Weights of a small image captioner: encoder norm layernorm, batches of 128.
Rows from block 2 of the image encoder of a small image captioner, named by matrix and row number. Rows with one number belong to one neuron. Each number is 128 + 32 x the weight over its row's rms, rounded and kept within 0 to 255. All counts start at 0. Numbers have three digits each.
After each neuron's rows are labels from the 100 images, of 14976, where the neuron reaches its highest value: "patch colour" is the nearest of a few named colours to the mean colour under the peak. Only what is clearly more common there than usual is listed. The data: photos with spoken descriptions (Open Images, Localized Narratives). In brackets: how many of the 100.
# fc1: MLP up (encoder.blocks.2.mlp.fc1.weight, 768x192), inputs 64-127
# fc2: MLP down (encoder.blocks.2.mlp.fc2.weight, 192x768, transposed), outputs 64-127

fc1.437:147120078065132114096166134129137096143126068137145173094140205159157169129136173174132097186172101116095134109153141127143186148202146131160125172069151127131117150121124121177152135162097115
fc2.437:146122108118109150121149110118151091142136143117126073160139194146149159177080121074151169124119138153123134116154158135103113114131177142099140058104098134122098205156153121109136077085126134
patch colour: blue (47); black (39)

fc1.409:186132158162126200183133168109154105123161116166094135129071098105113125137161148132163151174109176139127140154146116096127151128090144131063162163107122172116147114100125176130146182116131133
fc2.409:135164164156110087151120128172149101108164116167121100135106084139119091082106116069131160149181113143204121149138127152123132171143115127074150113109148144168123118129107113163107161160123117
patch colour: red (53)

fc1.153:123153098031138117065053187103147099098107127202105103080121174089102108171154080137171088114085145133171147098170142116139119101144083157113150106132076129135109163143185171083146122173079088
fc2.153:135088142097147078140143095148107131115086068117125088073148112151125124142169114108150125159126110143114136164153114176108110122155171170186174104101114135153109161112176104166164117149124103
patch colour: blue (31)

fc1.320:153165153172126109102116152150138144194184127059127123108075163114124180122099109124104126117097092085120103131187073179104036140067130113134109155166168095108067094075157146206124092151086162
fc2.320:156191129194089156147075142149126146115154182151138094109160074156204156136131162106117112117202201104125088146092164135126078109122139101126138129156126087134130113123177157116119097144089075
patch colour: grey (67)

fc1.136:142159083142104125083117106118147142125088110169141081096140143083132168171143108151153108133058118128100131141124110115119081155159113135090095133177118085116155101072204134092150145146126150
fc2.136:127169088135009142156133141139106116066146134106197125089103137125167128135180112149113167114152110157158133128147131108146125124152148111133139128122145138179128133181147105089146088138140128
patch colour: pink (33)

fc1.155:134178172124084114133116119149214098087149136097147157136115159093127137143164110156144123158139173125136174144124066139098152108174142110147093142089146140135167079097130144131113147132156114
fc2.155:169070103119109168073153106133179128098106095097063109127165192161101131145153122062140113112129087169151160218084128189126108171113085079113187056160160135120158167117079165111090127180125103
patch colour: black (99)

fc1.456:174100100156154109137187126093134111136115156101129065152125081155146156110146154196144124142140139079101189157182129036100129125128115184091143195143170108053185117138091188128088152154190161
fc2.456:110169126119167131135135094174190083169158162163114111082103161103081126131139123081058130131125128157149185124125132115074180138132126127123137132166141172103148100091105151115087150127146159
patch colour: red (67)

fc1.181:186164132134093106079075182138091174082096185127185102090119139139179121082106129113142147162130105142107120108118110160118111135120107143149180076140100112156110116146132121110116064172151002
fc2.181:164103099134092160103162114123215093077176168143123168160139133152109140138152078143154111127143167102122116132099090117098173100115132106111091124165187133087085167147152096155126172051076132
patch colour: pink (27)

fc1.647:122143121210153119173182183160189094118155142158129149128136111101100132097124138165151112124102128111127137104128138103096149090162153191128151123149168110137188136183184123152148151109172156
fc2.647:140098089148144126158103116130104069101092182181173174125117144186102093086113185077127129145122170159153014096170129120077120121121130116144158139165120078090102151111118145165109092158116128
patch colour: blue (28)

fc1.82:087119107075133151098122133080160150147059159128094175135108112128088088090096139112162136119118083119141110145099117102159089190130114099146120070194167132106171144136088137043106159117130162
fc2.82:159205087107112167137074137126083119145144151151099104170098175118115160167107108144180095141158083141160100144131099110130074097138095128124164098103072108144123146138118112114143128117180153
patch colour: grey (63)

fc1.661:107192138116080126067152123118166100105118112084080110104192132119135131153227127154106123190137111125156096147096153117176105150148107200153142196146138113150192157101118154115086135203143080
fc2.661:120104126131161165129148132120172107112126097092095128112142156161125115127149142111110120114084121094178131137081155140151194114187135094083113111172145097181102122068130053096186099147120110
patch colour: cyan (37)

fc1.323:135155128185147181152143126154117131117103103098154127131077073181093155137116157125173105046167143065171116163102120106117094098157135120115132114110177156148132123181194083122133123088126104
fc2.323:113144121124184128104106142132138076133147158156140146087119176133195094141111097127098106164146081167124159122099105124105087113132108167129116110140068121108091121083159152174118120188113116
patch colour: brown (62)

fc1.232:109160194075161123043154158150129154115108104133107114083129118195134108140137154145149118104165113086089117132128133192111115116086099137093106150097139174069161143146111166137136147182145152
fc2.232:068189140136138165120182145125152069148086124140122134126205098147132104125079071133178133139164167173212122131124157164119128133091127178091145148120118058146151168111157141187150112157157077
patch colour: grey (86)

fc1.192:185163150125128108117193118156066107133122095156104155118117136103074112174078099124136149114137129150168165101173171147183168117211147081079116106159087067118141133153118120119129099143139210
fc2.192:164067155128126165142145096191135109144117122143156143109180122130182130132128185136128217105125206152083121174165117106183083117079130113136139125128149123083149128119201113147106105141150101
patch colour: black (78)

fc1.555:142173156096194114109146136157123127111179153083145149158137130201119144075105105136162137117137143101138143149099154158135061142121098147095125176101141125137161190135135156144113167138156113
fc2.555:113157154090094158168154101143141101130144089070181084168181083100154089125158111077116151149096107126143123170164145180146124144135162120154130113119095067125143106123111136104146146168111157
patch colour: cyan (48)

fc1.63:105166128144113125125108157158120159080152166141187145133149066132152121198107070087149102058136195169154072112113078129137130221122058085117078131164142095116184111101122127121092169123129159
fc2.63:105158105103095150155150122124125136149138141136128136146134094094128196114098117142094177147106135126116171121133169176142118083099139145139174163143130136168090111110100122112141121095159120
patch colour: pink (26)

fc1.506:135101197090119168105128127129132129134143091116174075099186165152107179109121081098109068110109094138176119156181089191210112135134136135148115185121150154137143121162135142078118139110135114
fc2.506:099131148133165143087098125129116126123117119122073070172129119091092089099146131104131131124119182107191144112134115172068138148129128120119126118104128106142122143171113135175169169118135129
patch colour: brown (61)

fc1.565:165156124100158121136130141096122095113118144100134050111117085124079077147133187142111096123161158148160165155104120106121115084154066184161079094146160088121158104107086148112130149139152175
fc2.565:155173095123130160117087098156103099090145142106110102123137141120081124098168139097113131140144073130169177160137207105119095134139123140105127173110133088131154085064119156095158111074131125
patch colour: cyan (34)

fc1.384:123144051176111103126135180121143081111148122151127132087079164169123134115152126144131161147062143099140175075144128129122134069125159172155132153054128113125116112118153146134123106082088117
fc2.384:100086127127090125120163168098127130107144157135147109132125118116137132103131104054144104084161113096127083112157165087144141183090137088101095126089111182102125149111064110092122163106116177
patch colour: orange (44)

fc1.245:121123128130142110176199092097142136106148125118169106153170127113142088148200093157123071150064087203061154150146160126158102098092165121156158181127102115156167110060147085135130202093142121
fc2.245:115138059092136115120078119138124090103129125175079137103059152112104112121112115094132122044121105057154158116060093134067161146148128077122170113107119082123166094132132139087092153107107095
patch colour: brown (63)

fc1.461:120149093127149096108113150139082144102114145069110074079110122107153116152128147167149079120144202102151174102123083124116231135083097141146128087078160163102180098132147103084110143102113130
fc2.461:139125126164137169132072166141135083147119112148134057145158131088084184104188158140106125123171105175150149192192113134116080156134098153194094101101098134211103103139113135167126116134094137
patch colour: red (43)

fc1.333:136120109082158098082105131114172116070155080084129090136156090085185096127134173157155102153149091176095124119071124149093093132160150151145124119065145129154131114082149114139127131179164114
fc2.333:107084111095105108076124189155134151146134104147146129151152139127112157145137111094112112099100128106131152137147145140094149126156156102028110153128152153098099153131171130151096109091155084
patch colour: cyan (75)

fc1.237:149071168172107125178149126066191126095145118184151201112114127120188143094160120086096104134157131110093149125159088160140132077126170137141107166105152177139109102087101093152123178141159122
fc2.237:144151132127117117088069113144108070177127178112159057145087136150121107149132111117187177066129116148132102136153125132109110129148113194040131125114090205142161055135115132109152139112110147
patch colour: orange (44); yellow (26)

fc1.177:154101119121120209096135141124095126122069139116181148143142062070140102129110133152098129146127126156165107187114112148104140146066180098130135090165151143109088140138132161129137149147094113
fc2.177:128069130146126111142150146158157140131151197145160090143103131116123061119158123090117102155121099141097155173124082136196133133102127091050176184149111125145181044107115146145112147122136146
patch colour: black (54)

fc1.413:095115049105136166149107190120152180142137076097080117162121113137161187191108124159168098137122167120075166136126119076132115150114073133095118166132117102112182123137099080125108109119142079
fc2.413:160138133096126144202137095171178169154098137140073099137136078092121086142118148075086073150121161126113174169096134131126126114148141149073168120068190085075177138138086082140139157108113107
patch colour: red (55)

fc1.148:141143134116108135076120161183141134104154143105163131085146096140129133150092075136125134139155076176116154098161085119151181097147084079155108116080155101137103123079102138094101192122126045
fc2.148:087091170166151147149126099103121123126116151108136158117091127079112113152164152160096080149132141130038146168138193137101107105185165153160066130135128171099145193159099084141141111125149147
patch colour: orange (45)

fc1.137:123075137101185109116128095114150153140095169096180070156130097086124119184171138104127179167174165117152184148180120083160151145136117211155135085087128085168094112171090152127145144158134149
fc2.137:220150098114174116085174143147120098121123118050127131077183146133122130147151160115148135173126097084109203083149173103179155190187106124106089121152108102143158164139137173120082154135147105
patch colour: cyan (30); pink (25)

fc1.258:102069136092153148077163052188183067126180118125108101173091142076100133126068149110125119121106161121115160109162109089137124131160153101127108187101168096166118121130089110142166106073152125
fc2.258:198136115072111123157158179156061073171082130125135171130118130133160120130131146123149086174114105127135129178138145165126143113100152112127140161127124105128139132098133065109088164118158150
patch colour: brown (75)

fc1.207:188102098105110143167172061118116186109086067186189089146166089077181166150178157109118101141140151098122166094123138153115081127085103188141120103146112143094143084109135113119193129135135146
fc2.207:112155096198135142155132145103163146120099061211111161103174106185122110155134155152137130103102086140130098185162102124080125083151133106093117061157118135089080118198136109143113092105110090
patch colour: white (30)

fc1.579:108077093155087200077159107098125060147166131186189116130135141189080084117118115108180141072101088089102126122204128123138111127159154149118155137123111129111140135101144097156141094086151143
fc2.579:140134112073171147099146112067161158118113111118132136162148112072137153153121075210123107138095103120145155113005156168119183089134170107139102117203173109128164167119103153126099101142115117
patch colour: white (33); pink (29)

fc1.3:115194084105125150161105196173158134126173168140132167114109125151172174135168105080174156136092072131113127191129098130102171131132062149090181082145129108096130122065166119114175111154152107
fc2.3:117138114091114120111112115121045149111087079166170152087153112165142097139156189156125162146147124105087057105193145123101167078122146145144058123151146113135190133082078079119088138057121228
patch colour: black (71)

fc1.110:170143104116081125104117126123181152090152114147201127131102120116139149089124113101133135124117161122076132112048071156131097144183210148154152145133154095106140141160147075126135108163154063
fc2.110:166130080075172145127161074107140081082145113130117198136151137096150156125077125134134117121130095134143137126138171140123161116112150139142163076125142120116111122123128129160100121166138116
patch colour: white (55); pink (30)

fc1.57:183144103112184099116161125120100145096124152123145129145123115114151105115069112148112130158096110154105150089176141080111112121095109139165187089134166104102128143119183130160163100160089114
fc2.57:151085181133126135144091105098116118109085066108139115095147111112135112159168097135091094137119122145142131089126133135178114175089164172189214138095179157143166112131148128099125147106128143
patch colour: cyan (44); blue (32)

fc1.717:145100133193121151118085139185113139112092157162158126119127144126089113085148143121132115110130130154083091178172193142121220109151185127176126159196089180165081109095125159149090106175082191
fc2.717:149164115109137154130151094110112165167111093089203142100140147158115088175132148158159124138079151081186153165100126069168130140170122155092127121138095099132105118113087136125085101192101062
patch colour: grey (63)

fc1.719:175150178129098100084122072180169121114130077082099103101165164107164097136142118093139106088127122158135135120087091127128100172148124129087156106113037178090132191119160097114113136135067103
fc2.719:118161131157133095103129187082132096156107156166124160086079162123065101130170151155161152159095106130114100135070180178119162165171103115143153159087167073100118127075125132108102145164151096
patch colour: black (75)

fc1.692:160154162097106117136094130201082132096217108120171093143103185150125122133147120142127158185156104158166119134151086108118122143102130129090136122090101096136161127132201095141127189105142134
fc2.692:057185098177167156114138090113141129129099126125109147150132174142125110127138114085152165096140076139117062093118143150146143092081171126117096126175174136109098146159105132187081129203147144
patch colour: white (28)

fc1.567:093122103123177177078074109160107220173144133154163111125157159159141141174157129187145123148074090121167135154109174077128145065150108114150159161086083132133141163106139114160123139181106143
fc2.567:094123101088110114149150186157121106083083156123169159122119164087152145078126157072162098134158180161152120142192105141168161131123114138116119139131093144102126076164100151164107033084085129
patch colour: pink (42); white (35)