python train.py --model="image captioner" --dataset="photos with spoken descriptions (Open Images, Localized Narratives)" --train_examples=203450 --image_size=40 --crop_scale_min=0.5 --horizontal_flip=true --translate=0.06 --cutout=0.25 --tokenizer="word" --vocab_size=4585 --encoder_arch="vit" --encoder_norm="layernorm" --encoder_norm_position="pre" --encoder_activation="quick_gelu" --encoder_mlp_ratio=4 --encoder_head_dim=64 --encoder_fused_qkv=true --encoder_bias="all" --encoder_qk_norm=false --encoder_parallel_block=true --encoder_inner_norm=false --encoder_drop_path=0.15 --encoder_patch_size=[4, 4] --encoder_conv_stem=false --encoder_layers=6 --encoder_width=192 --encoder_positions="learned" --fusion="prefix" --label_smoothing=0.1 --decoder_width=128 --decoder_layers=6 --decoder_norm="rmsnorm" --decoder_norm_position="pre" --decoder_activation="swiglu" --decoder_mlp_ratio=2.67 --decoder_head_dim=64 --decoder_fused_qkv=false --decoder_bias="all" --decoder_qk_norm=false --decoder_layer_scale_init=1.0 --decoder_parallel_block=false --decoder_inner_norm=false --decoder_drop_path=0.1 --decoder_positions="learned" --decoder_prefix_bidirectional=true --decoder_connector="linear" --decoder_tie_embeddings=true --init="kaiming_normal" --residual_init="none" --optimizer="soap" --beta2=0.95 --learning_rate=0.003 --beta1=0.95 --shampoo_beta=0.95 --eps=1e-08 --precondition_frequency=50 --max_precond_dim=1536 --one_sided=false --adamw_lr_other_params=0.0018 --max_grad_norm=5.0 --max_steps=14400 --batch_size=128 --epochs=9.1 --lr_schedule="cosine_restarts" --final_lr_fraction=0 --warmup_steps=720 --weight_decay=0.04 --adamw_weight_decay_other_params=0.01
Rows from block 2 of the image encoder of a small image captioner, named by matrix and row number. Rows with one number belong to one neuron. Each number is 200 + 40 x the weight over its row's rms, rounded and kept within 0 to 999. All counts start at 0.
After each neuron's rows are labels from the 100 images, of 14976, where the neuron reaches its highest value: "responds to" is what is common among them. Only what is clearly more common there than usual is listed. The data: photos with spoken descriptions (Open Images, Localized Narratives).
# fc1: MLP up (encoder.blocks.2.mlp.fc1.weight, 768x192), inputs 0-63
# fc2: MLP down (encoder.blocks.2.mlp.fc2.weight, 192x768, transposed), outputs 0-63

fc1.506,161,164,211,212,171,219,233,219,205,213,166,109,183,246,243,88,183,229,156,202,202,174,156,154,229,249,200,244,224,197,214,165,219,181,209,279,140,183,134,160,154,172,259,123,237,258,200,83,222,232,223,184,248,247,258,193,186,171,198,168,177,201,194,210
fc2.506,191,191,207,211,210,186,147,136,236,181,190,173,182,282,194,169,106,242,197,225,202,163,221,171,201,162,125,144,144,221,244,227,150,177,121,143,188,189,214,179,240,184,236,210,206,142,244,230,146,144,140,231,217,151,107,313,191,245,199,208,206,167,113,306
responds to: text has "trees"; text has "sky"

fc1.593,192,177,201,173,238,180,183,252,175,178,218,265,147,218,164,224,157,220,213,187,189,121,233,192,178,196,253,229,241,170,270,176,271,143,251,222,146,210,124,169,210,236,135,175,225,218,226,253,230,279,185,244,167,300,181,237,179,134,202,207,207,168,172,205
fc2.593,288,184,178,181,249,254,175,182,248,280,198,214,197,131,207,203,248,192,233,175,203,262,175,170,207,170,217,250,185,214,270,175,201,250,181,97,194,198,141,263,201,177,207,218,159,218,199,211,211,220,175,150,229,139,180,191,267,199,205,235,197,162,204,190
responds to: text has "trees"; text has "grass"

fc1.463,148,184,148,137,198,188,147,268,121,184,150,289,234,169,157,146,155,204,174,195,164,243,182,219,206,213,224,175,176,195,231,112,303,238,140,252,224,214,151,218,140,215,234,162,238,245,202,176,198,224,189,190,239,170,203,168,242,185,219,204,182,166,206,207
fc2.463,313,173,190,161,169,275,199,150,206,178,295,235,173,226,266,178,261,223,203,239,254,157,185,234,145,116,130,190,235,174,183,220,250,231,190,202,242,191,189,170,248,240,168,189,181,216,159,203,199,181,145,197,231,220,184,264,205,229,165,212,234,279,157,226
responds to: text has "trees"; text has "sky"; text has "grass"; text has "plants"

fc1.639,274,212,214,126,292,142,137,229,130,161,164,148,278,149,196,229,199,147,219,185,213,183,156,192,193,243,220,183,191,211,92,133,229,237,216,212,267,198,255,235,148,171,176,225,169,143,160,175,200,191,194,195,229,207,243,203,197,228,164,200,246,183,230,150
fc2.639,159,196,267,177,175,197,148,182,208,179,150,240,100,149,259,243,170,293,237,245,208,188,205,184,206,214,134,158,184,215,262,206,202,226,218,156,156,203,226,114,188,254,198,147,189,228,195,109,202,227,190,190,239,200,246,140,175,175,153,211,232,178,208,266
responds to: text has "plants"

fc1.563,182,152,164,257,115,160,234,200,256,155,164,106,159,234,214,209,182,153,262,133,200,229,183,217,188,150,153,204,171,171,196,201,201,219,263,244,171,151,251,277,193,200,204,199,298,212,134,113,176,166,268,285,208,146,193,188,202,176,276,163,161,232,157,279
fc2.563,250,253,254,159,156,250,239,175,160,297,171,162,154,193,125,221,90,154,180,155,210,217,169,160,204,221,234,178,240,169,215,180,280,193,243,251,218,178,260,206,211,179,242,158,226,222,157,199,128,231,216,180,213,180,164,221,157,141,194,199,227,248,145,191
responds to: text has "white"

fc1.672,113,171,172,193,146,232,220,126,204,179,188,246,141,211,198,196,238,175,189,188,137,255,200,264,215,207,310,173,150,204,145,151,197,152,199,182,232,186,189,86,193,206,143,147,210,269,173,198,94,171,155,253,159,178,165,238,211,143,228,206,179,170,149,232
fc2.672,283,242,205,272,147,234,262,193,185,175,139,176,177,186,180,236,215,226,168,176,283,256,225,195,204,253,190,239,168,167,230,175,115,170,253,118,183,183,186,204,223,249,140,174,159,219,164,211,183,206,224,215,181,155,273,203,177,121,195,188,239,258,169,197
responds to: text has "white"; text has "black"

fc1.525,224,255,175,219,211,305,231,244,235,225,281,133,215,165,181,136,209,178,118,256,251,167,206,151,189,231,176,201,175,196,102,207,186,214,191,234,213,152,192,294,149,232,214,224,217,208,145,196,277,230,281,169,164,133,219,215,239,280,263,224,145,216,244,201
fc2.525,161,253,190,191,152,211,245,165,220,89,232,149,220,199,170,285,128,188,172,180,210,222,174,269,249,205,204,140,243,198,225,173,197,226,234,188,231,202,217,223,155,193,253,268,180,236,134,153,129,157,178,280,165,277,304,155,219,241,219,204,141,257,232,258
responds to: text has "plants"

fc1.249,185,196,169,136,202,143,175,203,186,220,170,156,266,130,232,212,211,177,244,207,218,257,126,244,185,233,208,159,253,75,139,199,153,152,170,216,203,160,185,117,189,216,176,149,267,246,216,203,250,156,189,186,145,126,127,210,219,237,208,149,280,213,191,197
fc2.249,210,180,145,307,193,241,186,208,203,218,174,286,233,231,156,209,178,239,171,218,127,172,253,129,153,207,290,177,193,240,125,204,161,162,237,188,276,272,268,202,207,236,219,243,173,247,206,225,217,158,191,184,240,226,165,171,182,199,197,247,224,228,248,224
responds to: text has "trees"; text has "sky"

fc1.497,192,164,169,208,222,188,196,188,207,206,140,212,210,222,174,165,203,270,180,224,168,241,149,158,167,187,225,201,211,204,168,218,264,242,195,184,179,196,152,129,209,239,162,143,189,150,219,152,246,292,298,146,226,163,254,222,182,129,190,147,192,241,241,228
fc2.497,173,224,238,246,284,178,111,163,197,244,185,211,157,222,248,181,224,166,151,277,213,210,173,101,176,192,278,180,270,210,187,189,216,227,261,192,169,160,198,163,195,227,166,234,115,196,179,166,200,116,219,279,186,208,229,232,189,177,188,220,148,207,146,203
responds to: text has "trees"

fc1.373,187,219,264,191,171,121,220,179,229,190,219,109,245,179,247,199,276,157,234,308,248,127,212,168,184,256,264,219,242,204,167,168,215,178,196,157,160,216,229,190,231,236,227,197,196,276,180,189,218,168,216,216,221,257,178,151,235,144,170,226,178,241,198,191
fc2.373,225,212,130,221,177,202,193,208,186,159,134,227,141,135,225,203,169,219,179,124,185,201,151,159,222,243,185,139,193,220,181,235,221,156,220,163,229,174,211,164,282,213,107,159,147,194,186,131,221,215,237,176,219,200,261,226,287,247,261,180,230,257,220,138
responds to: text has "plants"

fc1.200,211,225,264,277,194,198,205,188,200,203,217,213,274,228,144,232,195,134,173,159,210,186,142,226,254,262,142,220,178,201,75,213,190,162,219,255,240,160,221,159,174,177,292,309,218,216,181,242,152,224,160,198,189,243,227,233,113,220,245,137,177,172,182,206
fc2.200,150,218,243,189,180,196,208,188,193,224,169,216,163,214,179,188,204,97,243,123,181,241,246,208,176,174,130,83,174,205,187,233,260,249,225,256,199,166,139,181,253,177,226,223,182,213,220,217,123,233,207,272,174,167,239,175,190,189,169,215,186,183,160,216
responds to: text has "white"; text has "black"

fc1.708,184,243,226,160,245,273,148,138,203,80,227,197,206,121,196,169,171,176,238,165,146,279,214,172,207,272,196,277,209,252,156,179,188,249,215,261,156,187,132,202,221,214,245,202,256,200,247,214,236,195,199,221,203,273,220,130,197,192,236,194,201,227,218,143
fc2.708,217,202,213,220,190,214,237,120,182,258,150,218,164,216,158,237,224,224,232,215,236,159,196,217,187,184,201,200,147,189,246,206,201,201,198,154,212,250,294,174,302,173,251,186,173,232,154,148,209,250,183,262,232,169,108,236,222,194,203,280,205,200,182,108
responds to: text has "table"

fc1.24,202,196,235,137,228,166,219,232,197,255,181,237,249,154,195,149,227,270,245,266,192,203,175,151,239,205,183,254,221,273,156,136,241,220,163,153,192,242,179,108,185,157,229,180,171,139,212,174,245,183,175,202,267,207,180,151,194,264,218,197,220,225,224,271
fc2.24,239,225,233,280,222,147,225,207,192,144,192,196,182,187,126,195,229,153,199,151,229,235,241,260,246,201,203,149,322,161,261,301,154,239,146,89,245,186,155,203,223,192,156,184,202,223,188,147,157,274,200,263,246,255,204,178,174,230,179,177,168,219,109,209
responds to: text has "plants"

fc1.407,143,192,158,172,259,139,220,189,216,215,147,213,183,201,248,197,234,177,159,136,173,166,229,190,245,243,246,104,269,160,155,254,270,207,165,285,244,269,102,224,229,252,234,205,223,185,251,242,239,171,231,186,281,143,246,163,206,218,193,190,200,116,227,205
fc2.407,154,262,208,177,263,206,177,205,217,215,234,179,202,236,167,211,189,273,189,277,139,148,175,225,245,178,294,201,162,167,226,151,255,148,202,138,188,250,215,245,196,226,202,235,211,229,215,170,207,274,196,209,151,216,264,215,159,175,209,235,206,193,213,227
responds to: text has "grass"

fc1.78,263,208,183,160,181,156,265,215,201,209,202,157,209,201,271,243,260,136,218,209,143,108,256,218,284,197,252,186,151,195,131,171,220,172,172,194,143,185,217,221,207,233,247,243,245,227,182,153,193,173,201,204,217,217,208,106,223,225,167,210,230,270,129,195
fc2.78,235,217,168,126,250,183,248,188,142,243,184,231,157,146,194,286,155,237,162,134,245,185,154,198,217,221,195,180,183,232,166,186,174,167,149,169,203,185,309,203,206,163,131,158,211,172,261,240,229,158,263,184,217,208,187,290,195,208,235,254,251,150,216,183
responds to: text has "plants"

fc1.707,129,193,151,182,195,207,258,197,275,70,130,223,194,222,212,183,194,177,175,170,234,194,261,189,175,243,210,197,214,128,218,170,238,217,258,212,205,215,224,148,260,117,157,194,163,162,188,138,199,175,212,128,268,230,153,208,232,184,177,174,218,219,270,233
fc2.707,207,202,237,171,143,133,219,159,192,181,234,217,165,275,203,238,149,231,205,156,257,176,204,162,226,228,210,166,168,161,223,221,194,227,234,183,220,160,194,224,162,283,208,171,197,255,186,228,160,167,207,212,212,189,234,207,159,180,219,257,159,161,179,220
responds to: text has "table"

fc1.100,242,184,241,195,185,189,232,196,183,193,228,250,194,169,234,246,157,231,209,188,157,298,198,219,194,158,230,218,201,201,129,173,187,222,197,181,201,167,222,216,214,144,158,286,237,215,163,147,189,185,183,230,128,183,169,179,107,243,208,148,245,220,243,288
fc2.100,229,208,182,216,248,196,218,149,164,221,144,139,222,185,206,162,210,238,155,255,177,138,215,236,201,161,241,179,243,229,171,224,215,222,166,271,267,212,292,208,201,302,219,200,158,147,247,221,278,201,240,139,215,180,153,206,203,178,216,215,210,249,142,127
responds to: text has "grass"

fc1.454,183,235,179,165,205,164,219,220,185,192,144,216,224,236,200,231,194,229,180,249,192,147,226,152,150,259,160,281,231,210,190,275,230,175,234,214,184,209,126,115,133,137,167,176,197,226,197,131,216,213,262,242,216,237,233,186,153,219,230,88,279,185,151,219
fc2.454,92,222,126,249,216,148,197,233,175,210,241,256,180,226,249,224,221,171,98,165,176,144,143,202,235,241,202,176,190,138,144,199,267,178,192,227,208,112,138,213,242,125,262,162,141,194,180,225,196,186,239,243,248,208,153,204,142,247,170,229,199,205,180,222
responds to: text has "trees"; text has "sky"

fc1.232,161,142,194,185,255,241,104,212,174,240,160,190,277,171,107,195,213,258,162,226,158,175,229,245,276,185,157,216,182,167,156,226,193,276,116,152,255,185,230,228,170,209,210,224,166,167,184,138,212,230,179,195,208,106,155,118,221,195,216,174,188,172,239,242
fc2.232,161,174,195,189,202,198,175,92,161,207,158,236,195,204,203,201,170,227,185,155,231,202,182,195,150,121,163,237,184,126,197,120,228,213,145,180,189,175,202,151,171,248,246,218,185,188,191,132,160,201,258,165,311,185,165,178,185,152,203,170,197,208,166,169
responds to: text has "trees"; text has "sky"